A small class-conditioned image diffusion model, trained from scratch.
Model: 32-pixel images, arch uvit, norm layernorm, activation silu, patch size [4, 4].
Data: trained on telescope images of galaxies (Galaxy Zoo DECaLS), 88335 training examples, 36.8 epochs.
Rows from block 3 of a small class-conditioned image diffusion model, named by matrix and row number. Rows with one number belong to one neuron. Each number is 128 + 32 x the weight over its row's rms, rounded and kept within 0 to 255. All counts start at 0. Numbers have three digits each.
After each neuron's rows are labels from the 100 images, of 14976 (inputs lightly noised), where the neuron reaches its highest value: "patch colour" is the nearest of a few named colours to the mean colour under the peak; "peak at" is the part of the image that holds the peak. Only what is clearly more common there than usual is listed. The data: telescope images of galaxies (Galaxy Zoo DECaLS).
# fc1: MLP up (model.blocks.3.mlp.fc1.weight, 512x256), inputs 128-255
# fc2: MLP down (model.blocks.3.mlp.fc2.weight, 256x512, transposed), outputs 128-255

fc1.373:129122128128129125128127128223123136130128127127124120127128126132140128126127127128128129128128126156127128044128128131129127131129129128128087129129125129128126131128127129127129129120124127129128127128126127215130130128099126128130130128129128127129128128128128128128189128125124126129134131126130147132128129124103126129124127129130127128128126134128128128128128167128127128147174
fc2.373:138131129126128127130129132125127130127122134128155137125126127132088128136129149127123126131130129130131121125129129130111130175128132154128126130134131132128127131154124114127129103144128122123129130128120189128127130131126131136123126132128140147142205131120115122125126127128186127087135130128128128156136162125129122128143131125127126131127133130255126128128123153128128128156130
patch colour: grey; brown
peak at: centre

fc1.3:129125128128128127128127128192126128130128127127125127127128127134136128128127128128128129128128126142128128039128128130128128129128129128128124129129127128128125129129128128127129130127127127128128126128127128130130131128082127128130130128129128127128128128128128128128146128126128126128149131126129187130128128125078127128128127129130128128128127131128128128128128153128127128145204
fc2.3:126131127124128128130131135122123131126122127128141133122123129127125128129130124128128123128127133133128114120131131129128134224121135139128120127128136129129125133160125123126127111155128134128128132130111140128127130134114132128119124132129131128135162120117117118125123127129149131112126127128128127132132125125129123126136134123131146134127132134216136128130124133128132129130127
patch colour: grey; brown
peak at: centre

fc1.396:133125132132130122128127131140128128132128129127127124125077126131255129189128127128129129127126126130107128125106127129123128128148129136129127154131124127136122127110130133128128158130127125118126126129121126153165182000126120137128132129127126121139128128129128135122131128117126126125129129128129129141178134127086129128148127129142110095129102168127128128129129176128022135129189
fc2.396:125119124128129128128126130128126125128127123129146128127129129119000128129131128131126128129139128129128128126255128127131128128120126126114132127127133131126126128131128125128129124128128127130129128132124128127128125131123131134128128124129123133122124121128130125128132128129127152112126128129128127127129127129135127131127128127129129132127135000131129133128128138127129127128127
patch colour: brown
peak at: middle right

fc1.429:131128130131130122128127128135127128133128125127127128127123126130181129129128127128129129127126124139112128119128126129128129128131132133129125141131053128127126128127128132127129129106128123127127127128128085202180203085126128131131130128127126123136128127128128133128132125124127125128179132109129129138144127135008128129128127129129120126129128183124128128128131237127129129130161
fc2.429:126128130127130133133127135129127129131117128129158135121129129127000128131130147128121128127128132132129126126255126127130129163126130131127127125128129132132126128131129106128133124145126000126126128119126128127128127138124132131120128133106128136128138139127127134125130127129141132078128127131127132129128128128128125131130128124128135139127137129149124128128123129128128128149129
patch colour: brown
peak at: middle right

fc1.336:129127128128128127128128128164126128130128128127124128127128127130139128128127128128128129128128126129128128069128127130128128129128129128128127129129127128128125129129128128127128129126128127128128127128127128128129130128127128128129130128129128127128128128128128128128149128126128126128171131126129163129128128125095128128128127129129128128128128129129128128128128134128128128129199
fc2.336:128136130123128127130132137122125132126123128127130134112119129128123128131131120128128121126127132133128113120135133128128135255119142139130119120128136130129122134158126128126127118171128131128128133129117141128128130135114134130116124134129126127136151121117115119121127127128159132110125129128128128135131125123130122124133136124131156134127137136215136128129125136128129129130129
patch colour: brown; grey
peak at: centre

fc1.210:132125132132130122128127131142128128131128128127127124125082126131255129169128128128128129127126126130101128126120126129125128128148129136129127157130124127136121127117130132128128154129127124119126127129123126155154173000126123138128132129127126122138128128129128134122131128118126126125129130128129129143171131127097129129139127128145111097128104185127128128129127181128046134129195
fc2.210:126119124128129128128126131128126124128126124130153128127129129119000128128131129130127128129132129129128128125255128127132128128119125127110131127126133131127126128133128124128129123129128127130128129132124128127128124131121132136128128125128123134119124121128129125128132128130128155102126129129128127127130127129135126131127128127129128133126136000134129131128128150127129127128127
patch colour: brown
peak at: middle right

fc1.89:130125128128129123128127128185122131130129127127099120126128127133145128122126126128128129128127126132127128042128128134129127130128130128115121129129127131128126131128124130126129130118120127128128128128126128130130130128102126127131129128129128125129127128127128128128208128122124125130140131124131136131128129124107126128125127129129129127128125132127128128128128141128127128150206
fc2.89:136133131126127128129130131126131131127124134127144138123124126139126129137129144127123127132131130131131122126129121129113130188132136157131128128131130129128126130153124109127128105146127129120129129128121180127127130130126129131124127130128135138136188130123122122127126128127193125097128134128126128132138138125128122127138130126126129130127134131255125127128124182128122128147130
patch colour: brown; grey
peak at: centre

fc1.112:132121132131130120128127130146121128132128128127126124126114126131255129128128128128128129127126127130093128125128126129127128128143128136130127158129113128133113127124129131127128136127127125123127127130125127168130141000126127135128131128125126123137129128128128129126177128118124126124133130127129130148147126126111129130125127128144115106129106232126128128129126189128096131129212
fc2.112:126122127128129129129125132128125124129125127130152128127128130120000128127131130129125127129128131129128127121255109127133128128116125132112128127127132132129127128140123120124131120131128094129127129132124131127128121131120134139129127129128126135117127123127127124131133127130128157079128129129128128131132128129132124132128128126130125135125135016145129131128127178127127127142127
patch colour: brown
peak at: middle right

fc1.22:134125132138130123128128131138128128132128129127127123125073126133255129208128127128129129127126125130112128124081127129123128128147130136129127157132124127137122127103129135128128164132128125118126126130121126149178184000126117137128132129127126119139128128129128135123131128116126125126129130128129129140178137127084129128155127129137109092129100150127127128129132166128000134130180
fc2.22:126120124128129128128127130128126125128127125129139128127129129121000128133131128131126128129143128130128129127255129128131128127122126125116131127127132130126126129130128125129128125129128127130129128131125128128128126130124130132128128125129124133125124122128130125128132128129127148117126129129128127126129127129135127130128128128129129131127135000130128135127128132127128127128127
patch colour: brown
peak at: middle right

fc1.374:133126130130130123128128129151102128131128127127128127126127126130255129123127128128128129128126127132098128122128125129128128127133128143130125141129091128129126127125128128127129130125128125127127127128127127193129131000127128133128130128125127126131129128128128129128216127122124127124130130127129130151130127126126128130125127128136119120128127255127128128128126210127129130138221
fc2.374:124126128127130133131124134129127128130122128131151128127127131125000128127130134124125128127128139128129125119255074128133128131114125157125125127127135131131128128147089105120134118134128054128127129133126145126127119132122136142128127133126129139124129126126113126144132127130130146039135129129128129148135131129129122131129128124129128135124133127167130129129126212127125127152127
patch colour: brown
peak at: middle right

fc1.441:128127131130130123128127129140127128132128127127127127126128126131219129129128128128129128127127125158118122103128126130128129128131133131129126142130048128128126128127129130127129130125127125128127127128128115189191255035125127129141130128128126125140128128128128129127150104059124126128188131099129130139134127132078128130128127129130128126128127151127128128128127233127129129134230
fc2.441:123128130128130133139126138132128128135122127130158143127128129124000127134130145129122129127131132131131125125255068127132129167127129135121127125127135128130126126133128112128132125130126037126125128135116128126129124143118134131126129134123130138128129126125124142130130128136135135078129128130125131128133124127126123128129127124128136137126130064136130127128123131129127127139128
patch colour: brown
peak at: middle right

fc1.96:128128128129129126128128128129128130130128127127127128128128126129132128128128128128128128128128125132126128126128128129128128128129128129128126130129074128128127128128128128127129128121128126128128127128128100234135207127127128128141130128128127127130128128128128130128131127126128127128155129112128152129129128127000128128128128129129128128128128131128128128128128180128128128129154
fc2.96:126129131127130132131128135129127128132119128128138138123130129127000128131131146128124128128126129134129125126144128128129129152125128128127126125127129131130126128127130113130134125155128000120127128128125129128129128137125132128126128131128128135129136127126126129124130127129133133091125126133126133129129128129128127129131128124129137136128138130155123128128123128128129128149129
patch colour: brown; grey
peak at: centre

fc1.469:131124128128129125128127128232123135130129127127121122127128127133142128125126127128128129128127126144128128030128128132128127131129130128126121129129126129128126131128126129126129129120122127128128127128126128152130130128090126127131130128129128126129127128127128128128208128124124126129135131125131153132128129124101126129125127129129127127128126133128128128128128181128128128153197
fc2.469:135131130126128128130129132125127131127122132128150135124123127133126128137129146127121126131131130133132121125129123129116130183129135154130127129132131129128127131154124110127128102146127129124129130128119189128127130131126130135124126131128137140140207128119121122125125127128193125092128132128128128142135149125129122128141131125128131131127135131255127127128122155128128128152129
patch colour: grey; brown
peak at: centre

fc1.357:129125128129129124128127128210124135130128126127125124127128126130138128128127127128128129128128126164127128050128128130128127131129129129128103129129121128128126130128127128127129129117125126128128127128127127224130130128101127128129132128129127127129128128128128128128175127126125126128132131126130156132128129125092127129125127129130127128128127136128128128128128186128128128139169
fc2.357:136132129126128127130129133125127130128122134127174137124126127131000128136129154127121126128130129134134121124129129130114130189127133144128127127132132133128126130149125107127131104150128114125128130128121185128128130131126131138123126134128140151138204149120115124125127127128194129079133130129128129154134157125129122128143130125127129132127136131255124128128122144128129128159130
patch colour: grey; brown
peak at: centre

fc1.464:179124128132127052127126128167119130127131110124055128128151128125130131128138122128129129128125127137127116090142127137129128128130128131128108134180031155134111141127113127119129119104108024129130128129124127128133172128122130128150130128128129118179128131118125141129160081070121126029133150111141127140127129123109112128128128132126128128129125138067128129130194255126137128130128
fc2.464:199140133128128135128127133131129126130127129116148166124132128153000128199130130129119129139125129196146125129132093133129130143081153119127066130129128132129114120129124123125131107149127000113127129110106150127154125138120128118113128212123134129129147211121126140127137126132138128000125131128129148142130137127127127128132128130125118133128132130162121126128120137134132129159130
patch colour: brown
peak at: centre

fc1.158:129122128128129127128127128242125135130128127127123120126128127133141128128127127128128129128128126151128128054128128131128127131129129128128114129129126129128126130128127129127129129123124127128128127128126128210130130128102126128130130128129128127129128128128128128128190128125124126129134130126130143131128129125107127129125127129130127127128125134128128128128128153128127128153185
fc2.158:136132129125128126129129131124127130127122130127149131125124127130125129136129145127125126132130129129129121125129130130112130172129135154130127130130132129128128131157124114127128105144128130126129130128120179128127130132126130133124126132128137145138204128120120121127127127128188125106131131128128127135134168125129123128140131125128128131127132130255129127129122172128129128141129
patch colour: grey; brown
peak at: centre