A small class-conditioned image diffusion model, trained from scratch: activation silu.
Rows from block 5 of a small class-conditioned image diffusion model, named by matrix and row number. Rows with one number belong to one neuron. Each number is 500 + 40 x the weight over its row's rms, rounded and kept within 0 to 999. All counts start at 0. Numbers have three digits each.
After each neuron's rows are labels from the 100 images, of 14976 (inputs lightly noised), where the neuron reaches its highest value: "top examples" is what is common among them. Only what is clearly more common there than usual is listed. The data: telescope images of galaxies (Galaxy Zoo DECaLS). In brackets: how many of the 100, against the usual share in percent.
# fc1: MLP up (model.blocks.5.mlp.fc1.weight, 512x256), inputs 128-255
# fc2: MLP down (model.blocks.5.mlp.fc2.weight, 256x512, transposed), outputs 128-255

fc1.472:500500500500500500500500500500500500500500500512500500500500500500500500500500500500500500500500500500614489500500500500500500500500500493500500500500500500500500258500500500500508500500500502500500500500500500500500500500189500500500500500500500500500500500500500500500500500500500888501500500500500500500500500500500500500500500500500500500500500500500500500500500500500500500500500
fc2.472:500499500500506499500501500499499500500500500464500500500500499494501504499500500500500499500499501500490481500497500499499500501500500404500500497500499501499500524499500500500489499500500464500500500500500500500500499499540500501500500499500501500501501500500501499500500499500501000467500503500500509500500500500500501499501500500500500500501499500500500501500504499500500500500499
top examples: spiral arms: yes (41 vs 18.8)

fc1.255:500500500500500500500500500501500500500500500512500500500500500500500500500500500500500500500500500500499491500500500500500500500500500496500500500500500500500500191500500500500500500500500503500500500500500500500500500500262500500500500500500500500500500500500500500500500500500500886499500500500500500500500500500500500500500500500500500500500500500500500500500500500500500500500500
fc2.255:499500500501506500500501500500500500502500500475500500501500500493500505500500501500500499500500500500491492500497500500500501500500500306499500496500499501500500522499500500500491500500500477500500500500500500500500498500536500499500501500500501502500500500500500500500500500501500000476500503501500508500500500498500500500500500500500499501501500500500500500499505500500500500500497
top examples: bar: no (30 vs 12.9)

fc1.340:500501500498499500500499500500500500500500500500496500500495500500500500500499500489500500495499498500500500498500501500500500500500500500500500500497496499492499848499500500496500500500480500500500500496500500500491500500500500500500500500500500500493497500500500500500499500501500488528500499500500500500500499500497500500500500496500500497495500500498500494500500500498500500500500
fc2.340:501500500500500500500500500504500500500490500715500500500500500500501500500500500501500500500500500500500501500500500500500500500500500563500500501500494500500500053499500500500500500500500499500500500500500500500500500500501500499500500501500500500500500500500500500500500500500500499487500500500500500500500501499500500500500500500500500500500500500500500500500500500500500500500502
top examples: roundness: round (41 vs 20.3)

fc1.458:502500502498497500500498500499501500498497500502500498500500501502501498500500498500498501500500500501503999499502500500500500500500501500502500502500501500499500413500500500500503502501499501501500498500501500500500502500498500502502500502500500498500499500500500500499500500500500502500501498498500497500500490502498501500500500499502502498499500500500500499502497499500500501500503
fc2.458:500500500500498500500499500500500500499499500499500500500500500501499499500500499500500500500505500500504859500500500500500500500500500500500500500500499500500500500502499500500501500500499500500500500500500500500500500502499500500500500500500500499500500500500500500499503500500500501499500499500500498500500500500499500500500500501500500499500500500500500500500497502500500500500501
top examples: edge-on disk: no (50 vs 24.7)

fc1.159:500500500500500500500500500501500500500500500600500500500500500500500500500500500500500500500500500500499493500500500500500500500500500496500500500500500500500500353500500500500500500500500502500500500500500500500500500500425500500500500500500500500500500500500500500500500500500500956499500500500500500500500500500500500500500500500500500500500500500500500500500500500500500500500500
fc2.159:499500500500507500500502500500500500500500500469500501501500500493501503500500500500500500500500500500492493500498500500500500500500500291500500498500500501500500516499501500501491500500500474499499500500500500500500498500538500500500500499500500500500499500500500500500499500501501000469500505501500506500500500499501500499501500500500499501501499500500500500500505500500500500500498
top examples: spiral arms: yes (39 vs 18.8)

fc1.98:500500500500500500500500500501500500500500500595500500500500500500500500500500500500500500500500500500562501500500500500500500500500500496500500500500500500500500303500500500500521500500500503500500500500500500500500500500356500500500500500500500500500500500500500500500500500500500942499500500500500500500500500500500500500500500500500500500500500500500500500500500500500500500500500
fc2.98:499500500501506500500503500500500500501500500473500501501500500494501504500501500499500500500499500500492493500497500500500500501500500311500500497500499500500500515500500501500491500500501474500500500500500500500501497499536499500500500500500500501501500500500500500500500500501500000471500504501500507500501500499500501500501500500499499501501500499500500500500504500501500500500498
top examples: edge-on disk: no (52 vs 24.7); spiral arms: yes (45 vs 18.8)

fc1.338:500500500500500500500500500501500500500500500625500500500500500499500500500500500500500500500500500500527501500500500500500500500500500496500500500500500500500500327500500500500509500500500503500500500500500500500500500500346500500500500500500500501500500500500500500500500500500500945499500500500500500500500500500500500500500500500500500500500500500500500500500500500500500500500500
fc2.338:499500499501506500500504500500500500501500500475500501500500500493501504500500501499500500500500500500493495500497500500500500501500500298499500497500499500500500514499500500500491500500500478500500500500500500500500497500532500500500501500500500501500500500501500500500500500501500000475500504502500507499500500499500500500500501500500499501501500500500500500500504499500499500501499
top examples: spiral arms: yes (42 vs 18.8)

fc1.114:500500500500500500500500500501500500500500500518500500500500500500500500500500500500500500500500500500499501500500500500500500500500500497500500500500500500500500367500500500500499500500500503500500500500500500500500500500086500500500500500500500500500500500500500500500500500500500833499500500500500500500500500499500500500500500500500500500500500500500500500500500500500500500500500
fc2.114:499500499501507500500504500500500500501500500477500501500501500493501505500500501498500500500499500500492494500496501500500500501500500323499500495499499500500501513499501500500490500500500480500500500500500500500500497499530500500500501499500501503501500501500501500501500500501500000478500504501500507500501499498500500500500500500500497501501500499500500500500504499500500501500498
top examples: shape: featured or disk (62 vs 30.4); edge-on disk: no (51 vs 24.7); spiral arms: yes (40 vs 18.8)

fc1.185:500500500500500500500500500499500500500999500500500500500500500500500499500500500500500500500500500500500487500500500500500500500500500722500500500500500500500500500500500500500500500500499500500500500500500500500500500500499500500500500500500500500500500500500500500500500500500500500503500500500500499500500500500500500500500500500500500500500500500500500500500500500500500500500500
fc2.185:500500500500500500500500500498500500500500500507500500500500500500500500500500500500500500500500500500502500500500500500500500500500500994500500500500499500500500493500500500500500500500500557500500500500500500500500500500447500500500500500500500500500500500500500500500500500500500759504500500500500500500500500500500500500500500500500500500500500500500500500500500500500500500500500
top examples: shape: featured or disk (71 vs 30.4); edge-on disk: no (59 vs 24.7); spiral arms: yes (48 vs 18.8)

fc1.285:500500500500500500500500500501500500500500500566500500500500500500500500500500500500500500500500500500529488500500500500500500500500500495500500500500500500500500309500500500500500500500500502500500500500500500500500500500393500500500500500500500500500500500500500500500500500500500931499500500500500500500500500500500500500500500500500500500500500500500500500500500500500500500500500
fc2.285:499499500500507500500502500500500500501500500467500500501500500493500503500501500499500500500499499500492490500498500499500500501500500311500500497500499501500500514500501501500490500500501472500500500500500499500500498500538500500500500500500500501500500500501500500500500500501500000465500504501500507499500499499500500500501500499499500501501500500501499500500504500500500500500498
top examples: spiral arms: yes (39 vs 18.8)

fc1.202:500500500500500500500500500501500500500500500534500500500500500500500500500500500500500500500500500500560498500500500500500500500500500495500500500500500500500500270500500500500500500500500502500500500500500500500500500500316500500500500500500500500500500500500500500500500500500500943500500500500500500500500500500500500500500500500500500500500500500500500500500500500500500500500500
fc2.202:499500500501506499500503500500500500500500500470500500500501499494501504499500500499500500500499500500492490500497501499500500500500500344500499497500500500500500516500501500500490500500500472499500500500500499501500498500538499500500500500501501501500500501500500500501499500501500000468500504502500507500501500499500501500500500500500499501501500500500500500499504500500500500500498
top examples: edge-on disk: no (50 vs 24.7); spiral arms: yes (43 vs 18.8)

fc1.502:500500500500501500500500500501500500500500500587500500500500500499500500500500500500500500500500500500532501500500500500500500500500500496500500500500500500500500335500500500500506500500500503500500500500500500500500500500223500500500500500500500501500500500500500500500500500500500919499500500500500500500500500499500500500500500500500500500500500500500500500500500500500500500500500
fc2.502:499500500501506500500504500500500500501500500478500500500500500494501504500500501498500500500499500500493494501496500500500500501500500328500499496500499500500500514499500500500491500500501480500500500500500500500500497500528500500500500500500500502500500500500500500500500500501500000478500504501500507499501500498500501500501500500500498501501500500500500500499504499500500501500499
top examples: shape: featured or disk (64 vs 30.4); edge-on disk: no (53 vs 24.7); spiral arms: yes (45 vs 18.8)

fc1.390:501500501500500500500500500499500500500499500503500500500500501500502500500500499500499500500499500501501999500501500500500501501501501500500500501500501500499501458499500501500501500500500503500500500500500500500500500500497500500500501501500500499500500500500500500499499500501500504498500500500500500500500500501500501500501500499500500500500500500500500500501500499500499501500500
fc2.390:500500500500499500500499500500500500499500500499500500500500500499501499500500500500500500500499500500502999500499500499500500500501500498499500500500498500500500497498500501500500500500499498500500500500500500500500498500502500499500500500500500500500500500500500500500499500501500495499500500500500500500500500498500500500500500500499499500500499500500500500500499500500500500500500
top examples: edge-on disk: no (51 vs 24.7); bar: no (31 vs 12.9)

fc1.51:500500500500500500500500500501500500500500500607500500500500500500500500500500500500500500500500500500600501500500500500500500500500500495500500500500500500500500318500500500500538500500500503500500500500500500500500500500324500500500500500500500500500500500500500500500500500500500952499500500500500500500500500500500500500500500500500500500500500500500500500500500500500500500500500
fc2.51:499500500501506500500503500500500501501500500474500500500500500494501504500500500499500500500499500500492492500497500499500501500500500335500500497500499501500500517500500501501491500500500475500500500500500500501500498499532500500500501499500500502500500500500500500500500500501500000475500503501500507500500500499500500500500500500500499500501500500500500501499504499500500500500499
top examples: edge-on disk: no (50 vs 24.7); spiral arms: yes (44 vs 18.8)

fc1.246:500500500500500500500500500501500500500500500608500500500500500500500500500500500500500500500500500500614501500500500500500500500500500495500500500500500500500500308500500500500541500500500503500500500500500500500500500500350500500500500500500500500500500500500500500500500500500500945500500500500500500500500500500500500500500500500500500500500500500500500500500500500500500500500500
fc2.246:499500500500506500500503500500500500501500500473500500500501500494500504500500500500500499500499500500492490500497500499500500500500500333500500497500500501499501516499500501500491500500501473500500500500500499500500498499534500500500501500500501501500499500500500500500500500500500000471500504501500507500501500499500501500501500500500499500500499500500500500499504500500500500501499
top examples: edge-on disk: no (52 vs 24.7); spiral arms: yes (45 vs 18.8)

fc1.253:500500500500500500500500500500500500500500500500500500500500500500500500500500500500500500500500500500500482500500500500500500500500500495500500500500500500500500282500500500500500500500500510500500500500500500500500500500000500500500500500500500500500500500500500500500500500500500625501500500500500500500500500500500500500500500500500500500500500500500500500500500500500500500500500
fc2.253:500500500501503500500501500498501501500501499468500500500501500491501503500500500500500500500500501500488481501497500500500501500501499406499500495499500501499500527499500501501488501501500465499500500500500500501500498500538500499499501500500501502500500499500500501500500501501500000470499503501501506500501500499500501500501500499500498500500499500500501500500507499500499500500497
top examples: spiral arms: yes (41 vs 18.8)