{
  "train_examples": 88335,
  "cond_dropout": 0.1,
  "residual_init": "none"
}
Rows from block 4 of a small class-conditioned image diffusion model, named by matrix and row number. Rows with one number belong to one neuron. Each number is 128 + 32 x the weight over its row's rms, rounded and kept within 0 to 255. All counts start at 0.
Before each neuron's rows are labels from the 100 images, of 14976 (inputs lightly noised), where the neuron reaches its highest value: "peak at" is the part of the image that holds the peak. Only what is clearly more common there than usual is listed. The data: telescope images of galaxies (Galaxy Zoo DECaLS).
# fc1: MLP up (model.blocks.4.mlp.fc1.weight, 512x256), inputs 86-171
# fc2: MLP down (model.blocks.4.mlp.fc2.weight, 256x512, transposed), outputs 86-171

peak at: bottom left
fc1.127 [128 128 128 128 255 128 146 197 128 128 128 128 128  71 128 128 128 128 128 128 128 128 128 128 128 128 149 128 128 128 128 128 128 128 128 128 128 128 128 128 128 128 128 128 128 128 128 128 128 128 128 128 128 134 128 128 128 128 128 128 128 128 128 127 255 104 129 143 128 128 128 128 128 128 128 128 128 128 128   0 128 129 129 128 128 127]
fc2.127 [137 128 128 218  10 129 115 117 179 138 105 129 127 146 128 128 126 106  92 140 110 126 130 128 159 128 126  91 106 135 128 136 140 132 136 139 124 132 128 145 120 145 128 128 128 128 142 128 134 128 132  62 128 128 129 129 128 140 129 137 128 158 206 114   0 162 128 127 131 126 127  34 118 140 132 159 140 138 114 255 128 128 132 128 117 122]

peak at: bottom left
fc1.214 [128 128 128 129 255 128 128 205 128 128 128 128 128  43 128 128 128 128 128 128 128 128 128 128 128 128 170 128 128 128 128 128 128 128 128 128 128 127 128 128 128 128 128 128 128 128 128 128 128 128 128 128 128 128 128 128 128 128 128 128 128 128 128 127 255 114 129 140 128 128 128 128 128 128 128 128 128 128 128   0 128 129 129 128 128 127]
fc2.214 [135 128 128 224   9 129 111  96 155 130 118 129 127 163 128 128 126 116  93 133 122 125 131 128 131 128 122  99 120 135 128 130 133 133 164 143 122 133 128 129 121 131 128 128 128 128 132 127 134 128 132  57 128 128 129 130 128 131 130 131 128 171 205 128   0 153 128 127 140 126 126  19 121 129 133 129 135 134 126 255 128 129 130 128 127 111]

peak at: bottom left
fc1.48 [128 127 128 129 246 128 128 255 128 128 128 128 128  11 128 128 128 128 128 128 128 128 128 128 128 127 128 128 128 128 128 128 128 128 128 128 128 127 128 128 128 128 128 128 128 128 128 128 129 128 128 128 128 128 128 128 128 128 128 128 128 128 128 127 255 128 128 129 128 128 128 128 128 128 128 128 128 128 128   0 128 129 129 128 128 127]
fc2.48 [134 127 128 195  76 130 127 128 128 129 126 129 127 128 128 128 126 128 128 133 128 127 133 128 134 128 127 128 127 129 127 130 129 128 129 133 127 133 127 129 128 129 128 128 128 128 128 128 128 128 137 128 128 127 128 129 128 130 128 130 128 129 141 128   0 132 128 128 129 123 125 104 125 129 129 128 134 129 128 255 128 128 128 128 125 123]

peak at: bottom left
fc1.160 [128 128 128 129 255 128 128 245 128 128 128 128 128  12 128 128 128 128 128 128 128 128 128 128 128 128 128 128 128 128 128 128 128 128 128 128 128 127 128 128 128 128 128 128 128 128 128 128 129 128 128 128 128 128 128 128 128 128 128 128 128 128 128 127 255 124 129 129 128 128 128 128 128 128 128 128 128 128 128   0 128 129 129 128 128 127]
fc2.160 [135 128 128 231  24 130 127 111 128 130 126 129 127 142 128 128 125 123 117 135 128 125 132 128 133 128 126 128 126 129 127 130 129 131 129 137 127 134 128 129 127 130 128 128 128 128 130 127 129 128 135  95 128 128 129 130 128 131 129 131 128 133 185 128   0 134 128 128 130 124 125  60 123 130 137 128 134 129 128 255 128 128 130 128 126 122]

peak at: bottom left
fc1.407 [128 128 128 128 255 128 145 181 128 128 128 128 128  78 128 128 128 128 128 128 128 128 128 128 128 128 145 128 128 128 128 128 128 128 128 128 128 128 128 128 128 128 128 128 128 128 128 128 128 128 128 128 128 128 128 128 128 128 128 128 128 128 128 127 255 109 129 129 128 128 128 128 128 128 128 128 128 128 128   0 128 129 129 128 128 128]
fc2.407 [138 128 128 222  12 129 115 128 146 141  97 129 127 140 128 128 126  89  93 143 114 126 130 128 181 128 126  97 100 135 128 135 130 133 136 139 127 132 128 155 119 151 128 128 128 128 149 128 135 128 132  66 128 128 129 130 128 144 129 145 128 157 205 123   0 144 128 128 129 126 127  49 116 142 134 183 137 139 108 255 128 128 132 128 113 123]

peak at: bottom left
fc1.22 [128 128 128 129 253 128 128 237 128 128 128 128 128  33 128 128 128 128 128 128 128 128 128 128 128 128 129 128 128 128 128 128 128 128 128 128 128 127 128 128 128 128 128 128 128 128 128 128 129 128 128 128 128 128 128 128 128 128 128 128 128 128 128 127 255 119 129 129 128 128 128 128 128 128 128 128 128 128 128   0 128 129 129 128 128 127]
fc2.22 [136 128 128 214  24 130 127 112 145 130 126 128 127 141 128 128 125 123 117 134 128 125 132 128 133 128 126 128 126 129 127 129 129 131 129 136 126 133 128 129 127 130 128 128 128 128 130 127 129 128 135  89 128 128 129 130 128 131 130 131 128 133 186 128   0 132 128 128 130 125 126  14 123 129 133 128 134 129 128 255 128 128 130 128 126 121]

peak at: bottom right
fc1.251 [128 128 128 128 128 128 128 255 128 128 128 128 128   0 128 128 128 128 128 128 128 128 128 128 128 128 128 128 128 128 128 128 128 128 128 128 128 128 128 128 128 128 128 128 128 128 128 128 128 128 128 128 128 128 128 128 128 128 128 128 128 128 128 128 255 128 128 128 128 128 128 128 128 128 128 128 128 128 128   0 128 128 128 128 128 128]
fc2.251 [128 128 128 130 127 128 128 128 128 128 128 128 128 128 128 128 127 126 123 128 128 128 128 128 128 128 128 127 128 128 128 128 128 128 128 128 128 128 131 128 128 128 128 128 128 128 128 128 128 128 128 125 128 128 128 128 128 128 128 128 128 129 130 128   0 128 128 128 128 128 129 126 128 128 128 128 128 128 128 130 128 131 128 128 128 127]

peak at: bottom left
fc1.52 [128 128 128 129 255 128 128 243 128 128 128 128 128  17 128 128 128 128 128 128 128 128 128 128 128 128 128 128 128 128 128 128 128 128 128 128 128 127 128 128 128 128 128 128 128 128 128 128 129 128 128 128 128 128 128 128 128 128 128 128 128 128 128 127 255 122 129 129 128 128 128 128 128 128 128 128 128 128 128   0 128 129 129 128 128 127]
fc2.52 [135 128 128 222  28 130 127 113 129 130 126 128 127 140 128 128 125 123 119 134 128 125 132 128 133 128 126 128 126 129 127 129 129 131 129 136 127 133 128 129 127 130 128 128 128 128 130 127 129 128 135  97 128 128 129 130 128 131 129 131 128 133 185 128   0 132 128 128 130 125 126  50 123 130 135 128 134 129 128 255 128 128 130 128 126 122]

peak at: bottom centre; bottom right
fc1.154 [128 128 128 143 255 108 128 129 128 128 128 128 128  80 128 128 128 128 128  68 128 128 128 128 128 128 153 127 128 128 128 128 128 128 128 128 128 128 128 128 128 128 128 128 128 128 128 128 128 128 128 128 128 128 128 128 128 128 128 128 127 128 128 128 128 128 128 128 128 128 128 128 128 128 128 110 128 128 128 109 128 128 128 128 128 128]
fc2.154 [117 128 128 130 124 127 131  14 185 123 130 128 127 132 128 128 128 128 112 142 128 125 128 128 128 128 128  82 128 128 128 128 127 128 128 128 128 128 127 128 127 128 127 128 128 128 128 127 130 128 128  84 128 128 129 128 125 131 128 130 128 128 176  95   0 128 128  78 135 128 128  91 127 128 138 128 149 128 128 255 128 128 129 129 128 127]